From a checkpoint of a small image classifier: width 384, 34100 steps.
Rows from block 3 of a small image classifier, named by matrix and row number. Rows with one number belong to one neuron. Each number is 200 + 20 x the weight over its row's rms, rounded and kept within 0 to 999. All counts start at 0.
Before each neuron's rows are labels from the 100 images, of 14976, where the neuron reaches its highest value: "responds to" is what is common among them. Only what is clearly more common there than usual is listed. The data: photos of plants, animals and fungi (iNaturalist).
# fc1: MLP up (model.blocks.3.mlp.fc1.weight, 2304x384), inputs 0-191
# fc2: MLP down (model.blocks.3.mlp.fc2.weight, 384x2304, transposed), outputs 0-191

responds to: phylum Tracheophyta; kingdom Plantae; class Magnoliopsida
fc1.246,215,182,217,220,208,236,211,263,196,203,222,194,208,170,236,212,223,232,174,222,204,198,204,183,212,224,148,216,195,189,168,218,221,228,186,198,212,183,194,216,172,215,223,203,188,235,193,223,171,206,207,172,219,232,188,219,161,192,184,202,191,194,191,187,155,218,198,206,204,199,202,190,204,229,206,201,177,210,166,161,189,213,186,198,164,184,225,201,224,211,186,218,179,209,210,170,222,173,236,183,212,222,199,216,196,193,186,192,186,191,213,178,208,238,200,193,204,195,261,193,225,234,194,177,195,224,178,174,197,207,168,186,210,206,187,176,211,175,188,225,238,194,230,168,178,208,201,156,163,192,182,203,203,195,160,184,211,233,199,181,196,201,208,191,207,216,204,189,175,187,199,259,192,180,222,200,226,199,202,191,189,196,198,216,196,197,200,226,205,221,214,194
fc2.246,203,174,198,207,197,201,178,196,200,199,189,223,150,258,197,198,205,197,193,228,172,214,160,182,198,221,199,203,200,187,214,199,202,222,202,200,209,175,202,207,203,181,183,229,223,206,196,240,180,220,229,224,209,212,228,199,196,173,221,220,198,184,227,222,187,223,222,216,198,200,192,174,188,224,240,195,206,200,212,197,201,167,184,219,207,149,243,199,209,205,224,199,199,177,189,177,218,198,178,181,183,203,219,205,188,226,204,187,203,200,185,192,197,214,210,188,205,210,221,192,199,171,205,186,208,220,194,216,200,206,180,185,209,208,214,238,216,208,218,242,191,153,197,209,190,219,201,184,186,161,186,176,180,211,204,189,199,252,154,230,178,203,227,189,204,193,211,201,206,224,197,238,219,174,202,169,170,217,199,203,209,223,196,226,188,221,196,208,203,211,204,206

responds to: kingdom Plantae; phylum Tracheophyta; class Magnoliopsida; order Lepidoptera
fc1.501,193,188,171,185,182,201,205,180,178,178,212,172,194,204,213,168,187,208,216,216,219,193,230,190,202,179,207,224,193,210,180,222,172,214,184,169,222,179,186,191,218,161,226,205,174,160,198,188,196,175,197,182,230,183,187,218,221,223,214,211,206,168,195,187,207,189,229,183,220,229,200,234,207,230,180,218,210,189,179,219,229,172,185,175,208,219,214,156,196,259,190,160,198,239,198,175,208,209,202,208,190,202,225,223,223,181,178,204,183,199,211,201,189,203,202,203,237,214,188,221,197,177,183,200,188,212,221,196,199,201,204,204,193,207,196,217,244,224,213,221,206,220,180,223,221,193,190,190,180,194,208,218,208,177,151,176,195,188,207,198,182,181,202,171,215,219,218,217,168,193,194,225,177,177,184,213,247,241,192,184,184,210,225,213,212,214,191,221,219,206,192,210
fc2.501,258,175,199,204,182,214,164,213,193,226,178,207,200,200,187,205,172,214,205,211,212,139,189,202,197,193,198,210,165,221,217,204,187,253,234,196,183,183,213,185,197,172,222,175,167,199,206,208,189,209,235,200,189,201,195,194,185,207,201,215,203,230,184,208,197,224,182,214,201,217,231,228,216,176,216,196,198,208,185,186,244,204,212,196,186,208,215,176,174,181,186,207,185,191,172,219,204,197,207,220,192,201,207,238,195,205,181,178,223,192,147,202,194,214,196,227,196,200,224,227,174,213,233,231,183,226,205,236,217,212,160,209,220,199,174,198,158,187,196,211,163,158,206,191,184,209,194,200,238,184,195,187,230,205,179,188,192,186,188,232,172,179,163,191,192,193,201,195,210,180,222,184,202,199,216,234,244,217,218,160,190,184,163,189,178,202,188,203,186,219,183,184

responds to: kingdom Plantae; phylum Tracheophyta; class Magnoliopsida
fc1.619,237,179,172,204,198,232,191,175,247,216,207,191,195,212,211,197,222,233,124,216,175,202,242,182,187,201,194,213,204,215,195,183,174,179,224,192,161,152,209,190,208,222,208,178,196,226,216,207,212,200,212,200,162,189,203,183,214,209,188,212,199,175,177,217,202,194,191,186,221,214,202,206,207,205,214,173,194,184,189,196,210,201,186,213,163,204,204,203,184,215,205,220,196,181,221,204,191,202,163,184,237,206,194,228,194,216,187,223,149,195,178,195,162,206,207,227,210,190,174,204,237,257,218,159,218,208,210,187,194,193,224,193,169,201,203,200,192,183,221,167,219,204,176,194,195,204,198,168,198,207,209,174,205,173,219,203,154,213,208,178,174,194,194,184,204,187,199,189,187,195,198,189,193,194,207,194,170,197,201,190,203,212,204,173,228,173,229,162,170,189,205,212
fc2.619,173,151,226,197,205,223,244,224,184,231,205,199,187,190,217,178,203,226,206,182,179,189,209,230,196,222,182,204,164,205,217,157,228,236,212,211,210,193,221,224,191,193,221,213,163,205,208,196,226,206,163,212,200,194,204,194,206,254,188,188,206,202,217,205,201,231,222,178,192,181,168,198,191,182,233,185,213,195,225,211,200,201,221,168,198,210,255,250,208,215,222,231,204,207,184,213,206,198,235,197,206,184,241,215,221,216,202,197,167,192,193,234,219,194,191,212,220,189,232,228,212,179,164,205,197,199,202,192,205,191,192,204,211,215,181,174,218,166,185,197,201,206,210,193,199,211,221,191,173,178,142,187,186,226,206,215,201,142,173,196,179,186,250,252,244,206,209,172,197,181,187,210,212,215,199,190,208,214,191,196,179,214,201,193,197,200,210,207,232,229,216,167

responds to: phylum Tracheophyta; kingdom Plantae; class Magnoliopsida
fc1.424,227,197,188,167,194,197,177,229,188,194,207,221,206,201,189,194,239,194,227,231,208,172,185,193,204,192,186,217,216,193,185,173,193,193,172,181,204,210,188,207,196,192,175,221,189,183,197,196,202,181,170,192,222,197,195,200,183,217,189,180,174,216,205,197,192,208,187,240,179,202,189,225,184,224,230,211,205,163,221,164,192,220,184,197,214,190,190,219,214,222,209,183,178,168,210,202,213,206,179,181,163,223,209,190,241,190,202,210,181,194,217,215,186,198,229,204,205,189,208,199,201,180,188,174,232,204,173,209,204,189,199,188,172,183,175,208,190,233,237,175,202,197,164,197,221,204,208,240,178,199,150,210,204,202,239,204,234,178,210,228,173,197,190,175,185,197,198,225,225,205,180,192,199,208,198,160,231,206,206,202,233,214,185,184,214,197,164,260,182,175,212,196
fc2.424,179,219,173,208,208,197,205,177,184,183,228,237,190,136,162,199,210,190,195,186,210,161,215,167,229,224,192,208,193,173,202,200,175,180,200,227,188,177,253,208,218,183,213,159,217,190,192,181,207,198,195,198,199,198,201,240,185,200,191,201,178,210,203,161,181,216,181,226,206,210,165,237,213,220,178,215,199,166,203,207,195,176,223,211,209,208,196,185,203,215,185,230,158,206,192,206,170,217,133,213,223,217,221,203,177,198,209,177,182,214,184,212,230,208,207,198,193,185,215,215,169,211,216,227,194,187,222,203,218,190,178,199,196,204,192,193,212,205,201,226,191,234,208,216,191,202,228,174,211,192,209,198,198,183,198,205,234,179,212,205,209,222,233,210,197,195,179,183,211,204,227,209,171,189,195,231,218,180,182,181,218,178,202,201,172,223,233,222,178,214,213,199

responds to: kingdom Plantae; phylum Tracheophyta; class Magnoliopsida
fc1.230,199,191,214,195,193,210,203,220,200,212,206,207,212,183,216,206,180,211,211,212,194,212,200,216,194,218,184,177,208,191,186,203,188,223,212,223,197,171,155,205,186,273,206,203,185,214,174,204,177,224,219,174,229,202,208,225,233,220,178,195,198,226,200,194,190,207,163,187,215,217,209,191,173,224,191,198,180,182,172,141,203,206,201,185,205,170,212,207,179,222,165,198,223,206,193,161,222,213,203,206,185,241,223,228,210,188,191,181,212,176,213,216,219,200,183,199,212,180,214,187,254,213,182,193,231,185,165,179,184,223,176,220,204,201,192,182,192,210,161,196,225,238,188,201,214,221,178,198,150,178,207,197,176,165,180,170,230,192,173,195,201,202,180,197,211,177,182,172,185,169,173,189,225,160,217,170,231,189,197,195,256,205,183,184,185,202,220,205,201,216,190,177
fc2.230,185,158,180,188,192,201,213,202,212,220,205,197,174,242,213,203,188,190,194,174,199,220,161,202,200,191,185,204,228,215,182,197,219,212,182,213,181,194,219,194,191,192,191,204,214,205,186,178,208,194,191,194,189,208,226,213,221,179,189,199,207,185,222,185,202,213,191,202,188,167,180,202,197,227,231,190,242,238,204,221,194,186,212,181,166,169,211,221,203,185,231,199,190,216,182,205,188,175,172,178,203,191,191,211,187,221,211,221,181,183,204,209,135,246,201,183,223,221,210,198,183,181,175,199,242,208,198,203,212,211,157,188,202,210,200,201,185,200,203,228,212,168,152,178,206,232,212,219,209,174,206,195,229,183,206,169,229,243,174,217,202,162,229,178,230,185,172,177,220,195,161,194,178,195,200,214,194,216,223,245,224,172,166,205,164,223,173,186,167,218,185,182

responds to: kingdom Plantae; phylum Tracheophyta; class Magnoliopsida
fc1.270,192,216,194,221,198,198,235,207,199,194,198,191,222,223,179,176,185,208,208,184,178,234,156,185,207,205,196,209,185,225,214,215,198,226,193,212,202,209,214,205,227,168,211,244,161,206,191,200,196,190,200,197,167,186,193,223,196,178,187,212,210,183,211,232,176,215,219,154,220,194,219,221,199,212,226,222,214,184,226,239,205,205,169,215,193,171,181,216,180,195,192,170,192,186,219,164,173,212,190,204,189,201,165,228,193,221,180,243,180,209,217,215,204,175,200,195,206,218,174,199,190,199,173,188,208,200,230,191,194,170,193,219,211,175,201,193,197,190,182,224,211,223,229,176,200,184,225,219,180,215,240,193,188,229,174,163,193,188,198,210,211,222,188,194,227,216,241,193,233,216,215,168,177,240,178,209,172,219,203,185,215,217,199,205,229,216,183,202,199,192,206,204
fc2.270,198,196,187,181,192,213,203,198,238,146,159,222,198,225,220,200,203,207,203,215,171,153,197,234,185,190,204,214,177,206,145,189,205,220,219,180,207,194,202,223,162,233,195,186,176,209,180,208,203,195,207,191,239,171,193,193,197,226,225,189,188,252,170,221,209,205,210,178,172,200,214,167,174,188,228,178,210,215,191,201,197,203,220,203,188,196,197,170,201,167,199,193,213,212,212,225,218,224,209,189,187,197,168,202,200,191,210,196,188,237,235,185,209,198,207,219,203,197,204,217,182,196,218,170,187,240,197,174,231,199,224,210,197,173,193,213,193,186,214,161,239,195,210,192,191,184,199,205,195,187,181,192,206,236,159,220,173,197,195,168,200,193,222,233,183,199,213,210,227,200,172,217,207,215,185,211,209,191,190,192,225,234,233,197,167,218,204,206,210,214,179,212

responds to: order Charadriiformes; family: Scolopacidae
fc1.746,207,185,194,208,204,190,198,202,199,192,228,184,178,235,169,189,220,177,189,201,189,167,210,169,203,205,208,240,176,220,190,192,188,181,219,175,196,200,200,173,204,196,190,228,176,189,207,225,182,226,203,239,193,192,163,180,234,198,196,215,192,189,183,219,200,196,182,159,208,206,158,184,205,175,194,213,190,182,189,213,212,196,187,210,191,210,195,263,193,173,223,174,170,209,188,195,212,213,217,185,185,206,203,184,204,221,168,211,216,191,225,195,189,199,196,172,203,205,185,211,195,192,194,190,175,195,173,219,172,189,188,184,198,197,205,199,221,208,189,204,188,176,220,198,264,202,252,230,196,187,197,200,187,181,221,176,180,188,218,191,200,217,216,180,195,172,219,203,204,212,193,194,214,218,233,200,224,190,192,174,217,206,213,216,233,199,191,174,184,202,226,214
fc2.746,202,208,184,173,187,235,207,182,188,219,222,210,208,228,184,199,161,200,236,186,197,217,207,207,172,213,210,203,215,221,209,224,204,198,189,194,187,225,219,170,195,194,210,216,178,192,185,217,174,203,153,176,222,176,184,249,217,179,197,206,177,191,204,201,208,186,169,173,205,219,154,181,196,180,199,211,191,190,202,227,222,193,187,215,182,195,228,203,214,143,216,235,197,223,238,226,240,225,224,205,203,210,178,175,213,160,222,187,204,200,188,180,175,233,190,209,172,223,178,218,239,211,165,189,175,195,229,217,178,201,210,173,201,199,207,210,207,178,203,206,204,210,178,226,227,209,192,185,206,188,205,198,200,221,215,202,227,194,168,180,227,215,165,230,185,205,207,172,213,239,216,202,213,208,187,188,189,213,227,217,234,212,183,162,206,205,204,245,265,230,206,196

responds to: phylum Tracheophyta; kingdom Plantae
fc1.596,175,173,235,170,184,190,175,209,205,196,212,188,190,189,224,194,207,181,218,222,212,211,203,214,190,175,189,210,199,210,160,220,207,180,157,223,166,188,182,189,194,215,188,179,193,194,202,204,169,173,208,192,182,217,190,182,194,204,178,208,200,183,176,238,222,227,187,239,240,248,182,168,186,200,234,181,182,208,182,162,200,194,213,191,199,195,207,189,187,180,191,212,205,201,214,196,178,198,200,163,193,217,209,212,165,185,169,200,160,198,197,185,182,202,233,192,198,243,194,202,190,211,214,183,188,206,192,220,220,191,222,197,202,210,208,194,219,185,205,167,221,160,174,152,183,212,213,189,213,177,189,212,197,222,212,204,219,208,206,196,178,183,179,204,186,201,209,183,177,160,209,217,201,187,222,165,205,223,202,222,215,184,199,227,202,197,189,243,158,156,226,224
fc2.596,199,190,190,208,203,179,207,202,190,202,187,203,218,215,217,207,156,195,181,187,188,219,193,177,195,166,201,191,215,202,208,213,220,198,193,189,174,179,193,211,221,195,181,147,189,180,223,220,183,196,218,229,199,228,199,207,188,204,196,190,188,196,186,192,182,224,211,237,222,183,169,174,166,211,185,180,199,225,182,254,205,157,218,201,179,195,183,210,171,188,210,186,188,231,214,246,173,208,201,149,222,209,210,205,213,172,196,225,204,198,215,205,197,197,192,183,176,165,199,203,162,203,190,224,219,211,169,182,229,224,232,223,195,170,184,208,181,215,232,225,223,230,207,215,212,182,219,174,205,209,211,213,214,215,197,204,230,191,205,217,215,235,221,181,193,222,195,200,190,186,213,161,200,209,211,199,191,179,229,192,181,182,236,206,177,177,162,185,192,179,213,251

responds to: order Charadriiformes
fc1.532,181,190,200,194,204,185,177,184,170,154,200,200,205,206,175,197,193,229,182,232,224,199,216,178,180,222,186,194,226,214,218,168,218,193,197,223,193,176,211,184,196,227,216,225,208,201,233,205,187,186,211,212,170,190,180,197,167,217,210,195,226,221,175,243,200,218,227,196,234,199,231,198,225,216,212,208,237,173,175,193,201,232,202,188,201,215,165,187,217,166,230,209,184,170,180,190,171,235,188,222,213,161,225,198,210,221,218,193,217,178,213,163,201,186,208,220,228,219,232,214,200,213,153,188,225,203,220,172,197,221,198,189,218,175,194,203,177,218,190,212,213,187,214,215,212,193,226,202,181,220,222,225,182,203,193,185,218,220,177,190,237,197,221,221,186,151,170,217,205,168,241,185,181,189,192,212,227,204,211,204,194,225,245,174,145,177,174,169,193,171,205,211
fc2.532,192,176,214,214,207,160,196,202,196,186,208,200,178,193,240,180,245,171,181,237,198,180,211,177,196,219,195,204,170,192,219,202,185,193,175,223,233,206,189,179,193,224,170,210,182,229,231,202,188,210,159,179,192,233,218,241,198,164,195,212,201,179,201,202,249,187,170,224,157,151,186,210,205,181,224,220,188,198,246,189,210,215,197,217,183,196,204,198,199,191,233,191,190,184,174,213,189,171,189,174,199,190,245,229,254,180,194,201,208,162,181,164,206,226,192,202,191,211,201,225,166,211,196,200,211,224,200,215,253,200,224,201,187,199,206,209,169,172,210,199,183,220,241,166,194,200,203,190,235,175,188,204,220,228,219,173,195,183,196,185,202,204,226,241,203,210,210,230,206,197,177,194,187,214,196,220,213,220,166,215,194,196,194,204,185,233,186,180,203,173,238,214

responds to: order Charadriiformes; family: Scolopacidae
fc1.693,201,203,207,214,212,168,208,177,193,207,196,229,169,221,180,185,183,214,245,194,221,154,189,162,178,192,216,170,190,201,232,206,183,215,186,203,229,192,204,194,221,208,206,205,207,164,210,221,209,211,200,236,166,252,223,208,211,221,212,220,213,168,195,174,173,177,177,228,189,229,169,189,200,182,221,199,181,194,201,179,213,213,244,209,189,172,230,190,179,187,168,216,197,190,211,228,172,180,167,214,165,122,193,193,198,208,183,180,193,198,224,254,183,189,224,187,227,198,174,208,199,230,169,240,208,165,221,213,206,206,177,198,184,215,180,162,178,183,199,197,192,206,190,196,211,202,184,217,228,200,181,187,162,197,172,174,217,187,147,175,212,181,238,198,193,210,178,194,216,191,212,209,203,207,200,211,197,200,225,197,189,210,202,176,169,213,172,242,182,164,199,198
fc2.693,194,187,179,168,185,248,191,212,223,234,198,215,193,233,204,204,175,217,200,208,199,178,193,207,228,214,190,215,188,215,202,226,196,206,218,212,193,187,218,215,147,189,187,190,190,188,213,241,171,220,200,200,166,225,233,185,158,190,210,196,214,231,203,170,193,188,204,163,203,209,201,180,197,201,207,218,192,200,182,187,181,201,201,208,156,223,163,167,221,189,228,206,207,195,173,227,199,219,232,219,192,191,205,168,183,177,174,191,183,198,209,212,177,214,203,184,221,235,219,202,175,191,210,228,217,174,199,184,217,209,211,208,179,214,189,177,251,186,210,212,213,212,215,182,183,214,192,188,181,163,171,245,194,209,196,196,240,172,227,211,177,193,220,224,221,217,207,217,178,200,215,199,175,214,220,195,206,176,169,183,203,246,233,183,176,202,205,196,198,214,250,203

responds to: phylum Tracheophyta; kingdom Plantae; class Magnoliopsida
fc1.238,192,201,184,205,225,181,220,224,194,201,177,188,205,204,161,196,227,211,176,210,203,225,184,208,185,199,205,219,205,218,226,181,221,248,224,224,208,199,203,197,190,238,187,192,193,197,233,172,178,200,219,223,222,201,192,190,193,207,204,174,225,159,206,204,211,197,205,209,184,192,173,234,221,215,228,202,223,159,219,168,235,158,247,218,184,196,170,195,172,215,191,180,188,191,249,184,186,185,168,177,216,217,206,232,189,237,194,193,227,191,199,213,214,241,213,210,196,207,184,180,183,191,198,210,231,203,209,222,167,189,189,188,189,192,204,202,197,178,203,142,205,197,171,209,221,219,227,153,192,209,164,191,203,191,170,205,167,183,169,204,174,202,175,190,211,210,238,174,195,214,202,204,211,181,198,206,209,216,197,209,185,150,197,227,192,181,222,207,205,211,169,208
fc2.238,181,183,207,200,213,189,206,203,199,214,245,171,198,186,192,200,217,206,189,146,174,195,206,215,224,215,231,218,234,223,192,195,165,211,185,231,179,179,191,218,217,198,230,220,199,212,195,219,202,192,202,188,213,199,185,190,188,183,202,182,210,225,206,196,229,181,180,202,214,183,175,206,213,195,181,208,191,198,191,212,162,175,150,201,228,201,181,217,164,216,189,190,160,201,174,198,200,169,196,150,222,206,222,230,191,233,210,200,189,168,228,217,214,206,189,197,200,200,242,249,189,237,207,193,191,198,165,213,175,203,216,214,186,213,200,165,185,220,203,165,169,225,190,204,207,196,175,181,208,219,193,162,196,180,169,203,200,230,207,204,197,221,222,170,199,184,206,207,197,215,187,186,186,222,204,214,215,229,170,210,181,187,175,201,204,232,176,212,201,239,185,229

responds to: kingdom Plantae; phylum Tracheophyta; class Magnoliopsida
fc1.53,179,201,176,221,227,208,191,178,211,199,208,195,202,209,218,186,219,192,213,204,191,235,212,193,222,185,223,196,191,192,143,213,185,179,159,225,218,183,187,189,227,194,211,206,167,167,217,206,216,220,221,172,190,193,197,236,209,205,161,182,188,197,205,201,164,189,206,229,211,163,214,227,224,209,242,185,197,172,204,213,173,182,199,199,193,193,192,217,171,199,223,194,179,201,217,175,210,187,235,193,205,218,204,228,164,194,204,221,202,221,241,199,213,168,198,216,176,176,199,214,203,192,198,212,174,182,203,208,219,220,195,214,177,225,211,229,230,189,208,187,194,214,171,200,193,190,206,206,190,208,175,217,189,209,159,199,218,175,195,191,242,217,195,185,177,199,179,195,225,214,179,226,185,183,186,195,194,190,189,224,209,211,207,207,192,194,181,141,201,191,225,207
fc2.53,177,196,182,174,204,206,181,164,189,201,185,207,223,218,194,188,215,207,175,174,199,167,185,239,212,215,190,221,204,214,207,187,191,274,194,206,190,212,194,182,191,190,200,193,198,207,176,201,195,172,218,185,246,201,219,185,217,208,197,215,198,199,179,183,188,220,173,208,194,204,195,205,216,199,218,192,179,220,169,236,255,184,195,192,198,198,215,161,192,171,165,200,206,200,202,228,156,190,198,235,182,175,201,204,206,192,177,192,205,213,212,226,204,197,183,259,190,201,212,234,194,184,234,170,186,187,213,209,190,226,179,203,179,223,197,155,157,215,249,204,233,203,215,153,197,238,199,211,212,161,201,184,193,203,206,206,176,228,216,208,197,193,222,207,216,165,207,180,209,186,164,212,167,197,248,201,234,205,209,204,226,213,206,161,194,192,188,194,218,165,207,201

responds to: order Charadriiformes
fc1.761,187,184,189,218,217,189,184,201,202,166,192,171,261,204,190,154,222,229,219,219,201,228,153,214,189,175,182,244,211,210,174,213,213,205,207,174,188,212,230,215,170,187,189,215,201,207,202,189,183,212,202,247,177,186,197,206,159,225,191,198,221,239,192,228,204,219,201,220,240,199,178,189,215,173,187,198,205,164,188,202,213,158,223,197,205,186,232,189,200,200,187,188,204,207,236,192,220,203,209,190,205,212,217,199,179,194,195,216,181,197,182,187,188,192,258,194,209,210,236,230,180,184,181,189,221,219,184,228,200,169,163,169,197,201,204,206,209,193,214,207,190,206,213,181,185,163,233,209,198,208,200,175,162,180,163,219,224,185,211,219,217,196,224,235,195,199,197,201,194,200,231,194,191,215,200,211,203,217,200,179,184,191,179,213,173,228,176,216,242,218,197,188
fc2.761,228,200,216,204,204,227,176,217,200,205,238,187,211,209,226,184,162,198,196,179,217,194,180,187,236,187,221,231,196,200,167,197,201,180,193,237,200,189,208,198,189,207,208,186,167,239,220,216,182,225,165,234,180,237,189,235,206,221,187,210,206,171,184,200,193,200,215,188,207,206,216,177,185,195,183,209,184,213,200,189,178,195,186,201,201,181,189,198,201,217,198,223,222,201,195,183,209,200,212,232,194,204,208,186,189,183,208,179,170,177,209,144,204,216,239,185,196,186,202,188,210,196,216,207,196,192,188,205,221,206,210,176,198,236,218,216,233,167,158,206,205,212,177,191,199,183,201,177,201,178,193,205,199,215,225,146,173,156,183,177,199,175,227,224,183,183,228,168,228,233,212,203,186,227,219,200,170,219,205,169,166,196,223,189,224,200,196,175,181,189,185,190

responds to: class Aves; order Charadriiformes; family: Scolopacidae
fc1.517,184,186,203,160,192,188,210,202,224,206,207,183,223,189,192,206,192,207,215,162,180,189,223,194,224,167,199,169,203,203,213,193,184,170,221,214,200,193,166,165,181,189,154,193,230,188,222,170,215,210,223,182,194,211,209,196,209,177,170,200,173,169,173,224,194,203,223,180,210,165,207,194,216,210,221,188,189,204,187,202,180,197,185,169,184,229,200,208,182,175,205,172,205,177,219,216,178,237,190,180,213,184,190,184,181,182,204,211,164,203,205,196,220,239,205,208,222,191,193,204,213,228,167,211,195,165,191,174,210,210,177,184,167,203,183,204,199,181,173,215,182,167,167,218,200,192,220,206,196,169,184,186,186,207,177,184,235,182,199,263,167,179,209,166,203,202,223,239,202,186,213,204,231,231,191,200,170,204,175,192,210,206,211,215,194,235,206,231,217,209,156,205
fc2.517,230,174,193,174,206,202,222,238,232,224,249,203,209,184,192,228,194,199,214,211,244,180,202,208,201,160,233,246,184,160,233,199,195,190,194,247,178,200,187,175,157,244,206,186,199,189,206,204,178,194,210,188,212,192,176,234,198,185,206,185,225,204,202,209,196,186,212,186,170,253,189,202,180,213,194,170,214,213,203,204,152,199,219,212,177,180,175,212,218,220,220,217,156,186,196,244,205,213,186,195,220,220,210,202,196,217,189,221,206,214,176,214,194,213,195,201,206,222,191,215,206,193,203,200,159,197,205,189,190,190,213,220,180,190,212,242,197,234,203,222,193,205,177,197,196,211,230,206,206,164,201,204,189,213,208,187,206,180,211,208,200,181,188,198,198,194,197,218,229,178,237,221,166,179,204,185,219,206,205,194,214,250,210,223,203,213,189,225,207,183,221,196

responds to: kingdom Plantae; phylum Tracheophyta; class Magnoliopsida
fc1.96,208,186,212,186,230,203,197,218,186,185,206,200,224,208,180,234,212,176,206,201,208,177,171,223,209,182,181,192,190,210,187,160,197,194,222,183,183,206,233,178,217,168,207,180,188,210,210,172,175,207,205,193,205,180,181,161,184,236,200,161,171,199,186,172,179,198,218,224,190,204,200,209,184,209,194,175,241,201,214,212,217,187,198,197,211,181,214,211,209,193,220,189,193,205,223,214,215,231,197,213,173,195,209,196,188,249,214,183,204,219,198,210,207,206,177,196,182,205,228,213,219,161,210,204,220,162,215,224,180,217,220,195,165,213,176,205,235,234,218,184,192,222,207,193,197,192,180,223,202,223,179,217,171,199,211,156,195,205,222,205,160,188,204,164,172,210,202,199,174,199,171,230,204,199,206,212,163,222,190,177,192,198,230,187,191,169,204,171,219,229,202,188
fc2.96,207,231,183,178,223,199,234,176,201,198,236,196,190,208,201,194,193,211,215,236,208,204,219,220,188,197,170,218,223,183,203,175,166,198,188,212,177,184,233,187,199,204,180,183,215,202,180,201,190,165,159,197,198,178,221,162,177,197,210,193,227,206,218,211,180,196,202,190,192,239,202,177,164,201,175,183,218,186,228,202,179,204,202,189,204,199,186,196,177,164,180,160,177,188,207,229,196,189,180,196,205,192,166,217,195,212,189,190,214,213,164,218,204,202,209,197,152,224,191,235,230,217,166,182,195,235,199,183,220,195,162,202,186,188,178,214,204,225,224,188,224,192,151,181,187,205,211,213,206,229,176,195,188,163,185,220,220,208,193,161,238,225,200,221,171,209,175,168,197,180,173,227,200,201,219,204,208,220,211,234,235,209,184,211,146,171,219,206,220,215,197,175

responds to: order Charadriiformes
fc1.515,213,181,180,216,228,162,193,190,195,178,223,199,176,220,219,215,185,161,199,216,237,234,186,208,209,199,203,205,220,155,217,183,176,190,174,239,207,194,183,194,183,223,215,213,157,195,204,227,223,211,187,190,186,198,182,217,211,218,228,208,203,232,179,182,180,216,146,184,194,166,210,170,207,207,185,224,200,200,234,203,234,228,227,204,211,185,182,153,184,194,170,191,216,187,203,199,211,205,240,234,172,197,200,184,173,217,208,179,191,222,213,206,189,168,208,194,196,179,184,178,174,184,210,168,206,197,210,175,212,207,169,215,221,180,210,200,188,189,206,177,191,185,164,161,239,186,189,208,204,183,226,186,193,200,215,194,198,218,235,203,173,195,168,184,199,200,176,190,204,196,216,209,191,200,209,209,179,177,233,206,199,195,207,201,159,196,177,180,215,170,242,181
fc2.515,222,243,217,210,194,214,179,209,207,210,196,175,192,223,223,201,176,219,216,216,177,182,173,187,204,229,214,186,191,195,176,208,206,195,177,166,241,203,190,192,215,204,170,174,201,186,236,189,212,215,192,220,180,234,187,210,191,165,219,189,229,186,155,187,212,209,168,189,205,175,205,206,194,171,168,213,211,230,220,208,198,177,192,189,187,193,191,181,203,217,235,186,223,214,185,201,209,173,182,181,163,207,214,225,182,177,196,258,209,203,188,187,191,214,212,193,181,215,203,195,199,166,201,187,184,190,201,183,173,212,211,228,215,190,196,237,195,184,230,159,200,183,217,200,200,220,181,239,214,153,194,193,234,206,230,199,237,159,224,185,181,211,214,178,163,200,184,210,185,240,180,220,205,176,212,198,187,197,155,182,197,187,217,215,203,218,198,171,212,196,171,212

responds to: class Aves; order Anseriformes; family: Anatidae; order: Charadriiformes
fc1.443,219,203,192,186,209,211,206,158,201,206,197,182,166,161,180,172,208,237,202,219,226,181,184,194,179,179,206,236,210,229,184,192,204,225,180,209,190,197,219,231,188,192,211,189,202,175,212,190,188,234,178,207,222,208,188,202,180,205,181,196,189,189,154,200,194,207,213,210,209,212,179,204,160,220,173,185,179,193,209,182,236,228,199,207,215,199,212,186,195,171,233,203,230,152,204,207,203,208,201,248,187,211,177,225,173,212,214,172,193,163,222,183,228,194,218,225,178,209,205,181,182,203,161,221,194,231,193,166,233,216,195,197,210,227,200,197,209,175,203,227,237,188,188,196,178,173,162,209,216,172,175,157,226,189,201,218,208,206,208,209,196,213,208,164,179,170,182,199,198,203,204,177,209,186,196,213,187,177,199,202,193,214,216,210,195,192,160,205,220,215,222,209
fc2.443,203,193,191,181,207,208,211,110,213,192,207,187,198,209,218,222,193,178,207,185,170,192,222,208,184,193,215,198,190,186,239,234,188,190,211,163,197,203,165,205,193,178,182,184,213,173,209,239,225,197,186,201,231,199,187,179,204,176,208,215,194,237,237,193,205,190,165,180,167,210,202,208,175,219,217,211,181,151,224,237,208,193,212,207,196,182,194,191,188,192,203,209,181,213,204,205,215,164,223,207,176,229,227,234,214,187,215,202,181,209,176,185,181,183,206,171,180,226,202,184,242,159,211,187,184,187,192,238,203,178,190,222,191,194,166,217,191,190,216,208,237,168,183,196,217,238,196,250,193,160,180,169,207,216,159,203,189,203,200,193,188,205,191,221,231,196,231,245,220,218,190,222,187,184,196,173,213,233,199,203,213,204,183,176,180,221,196,172,189,192,235,171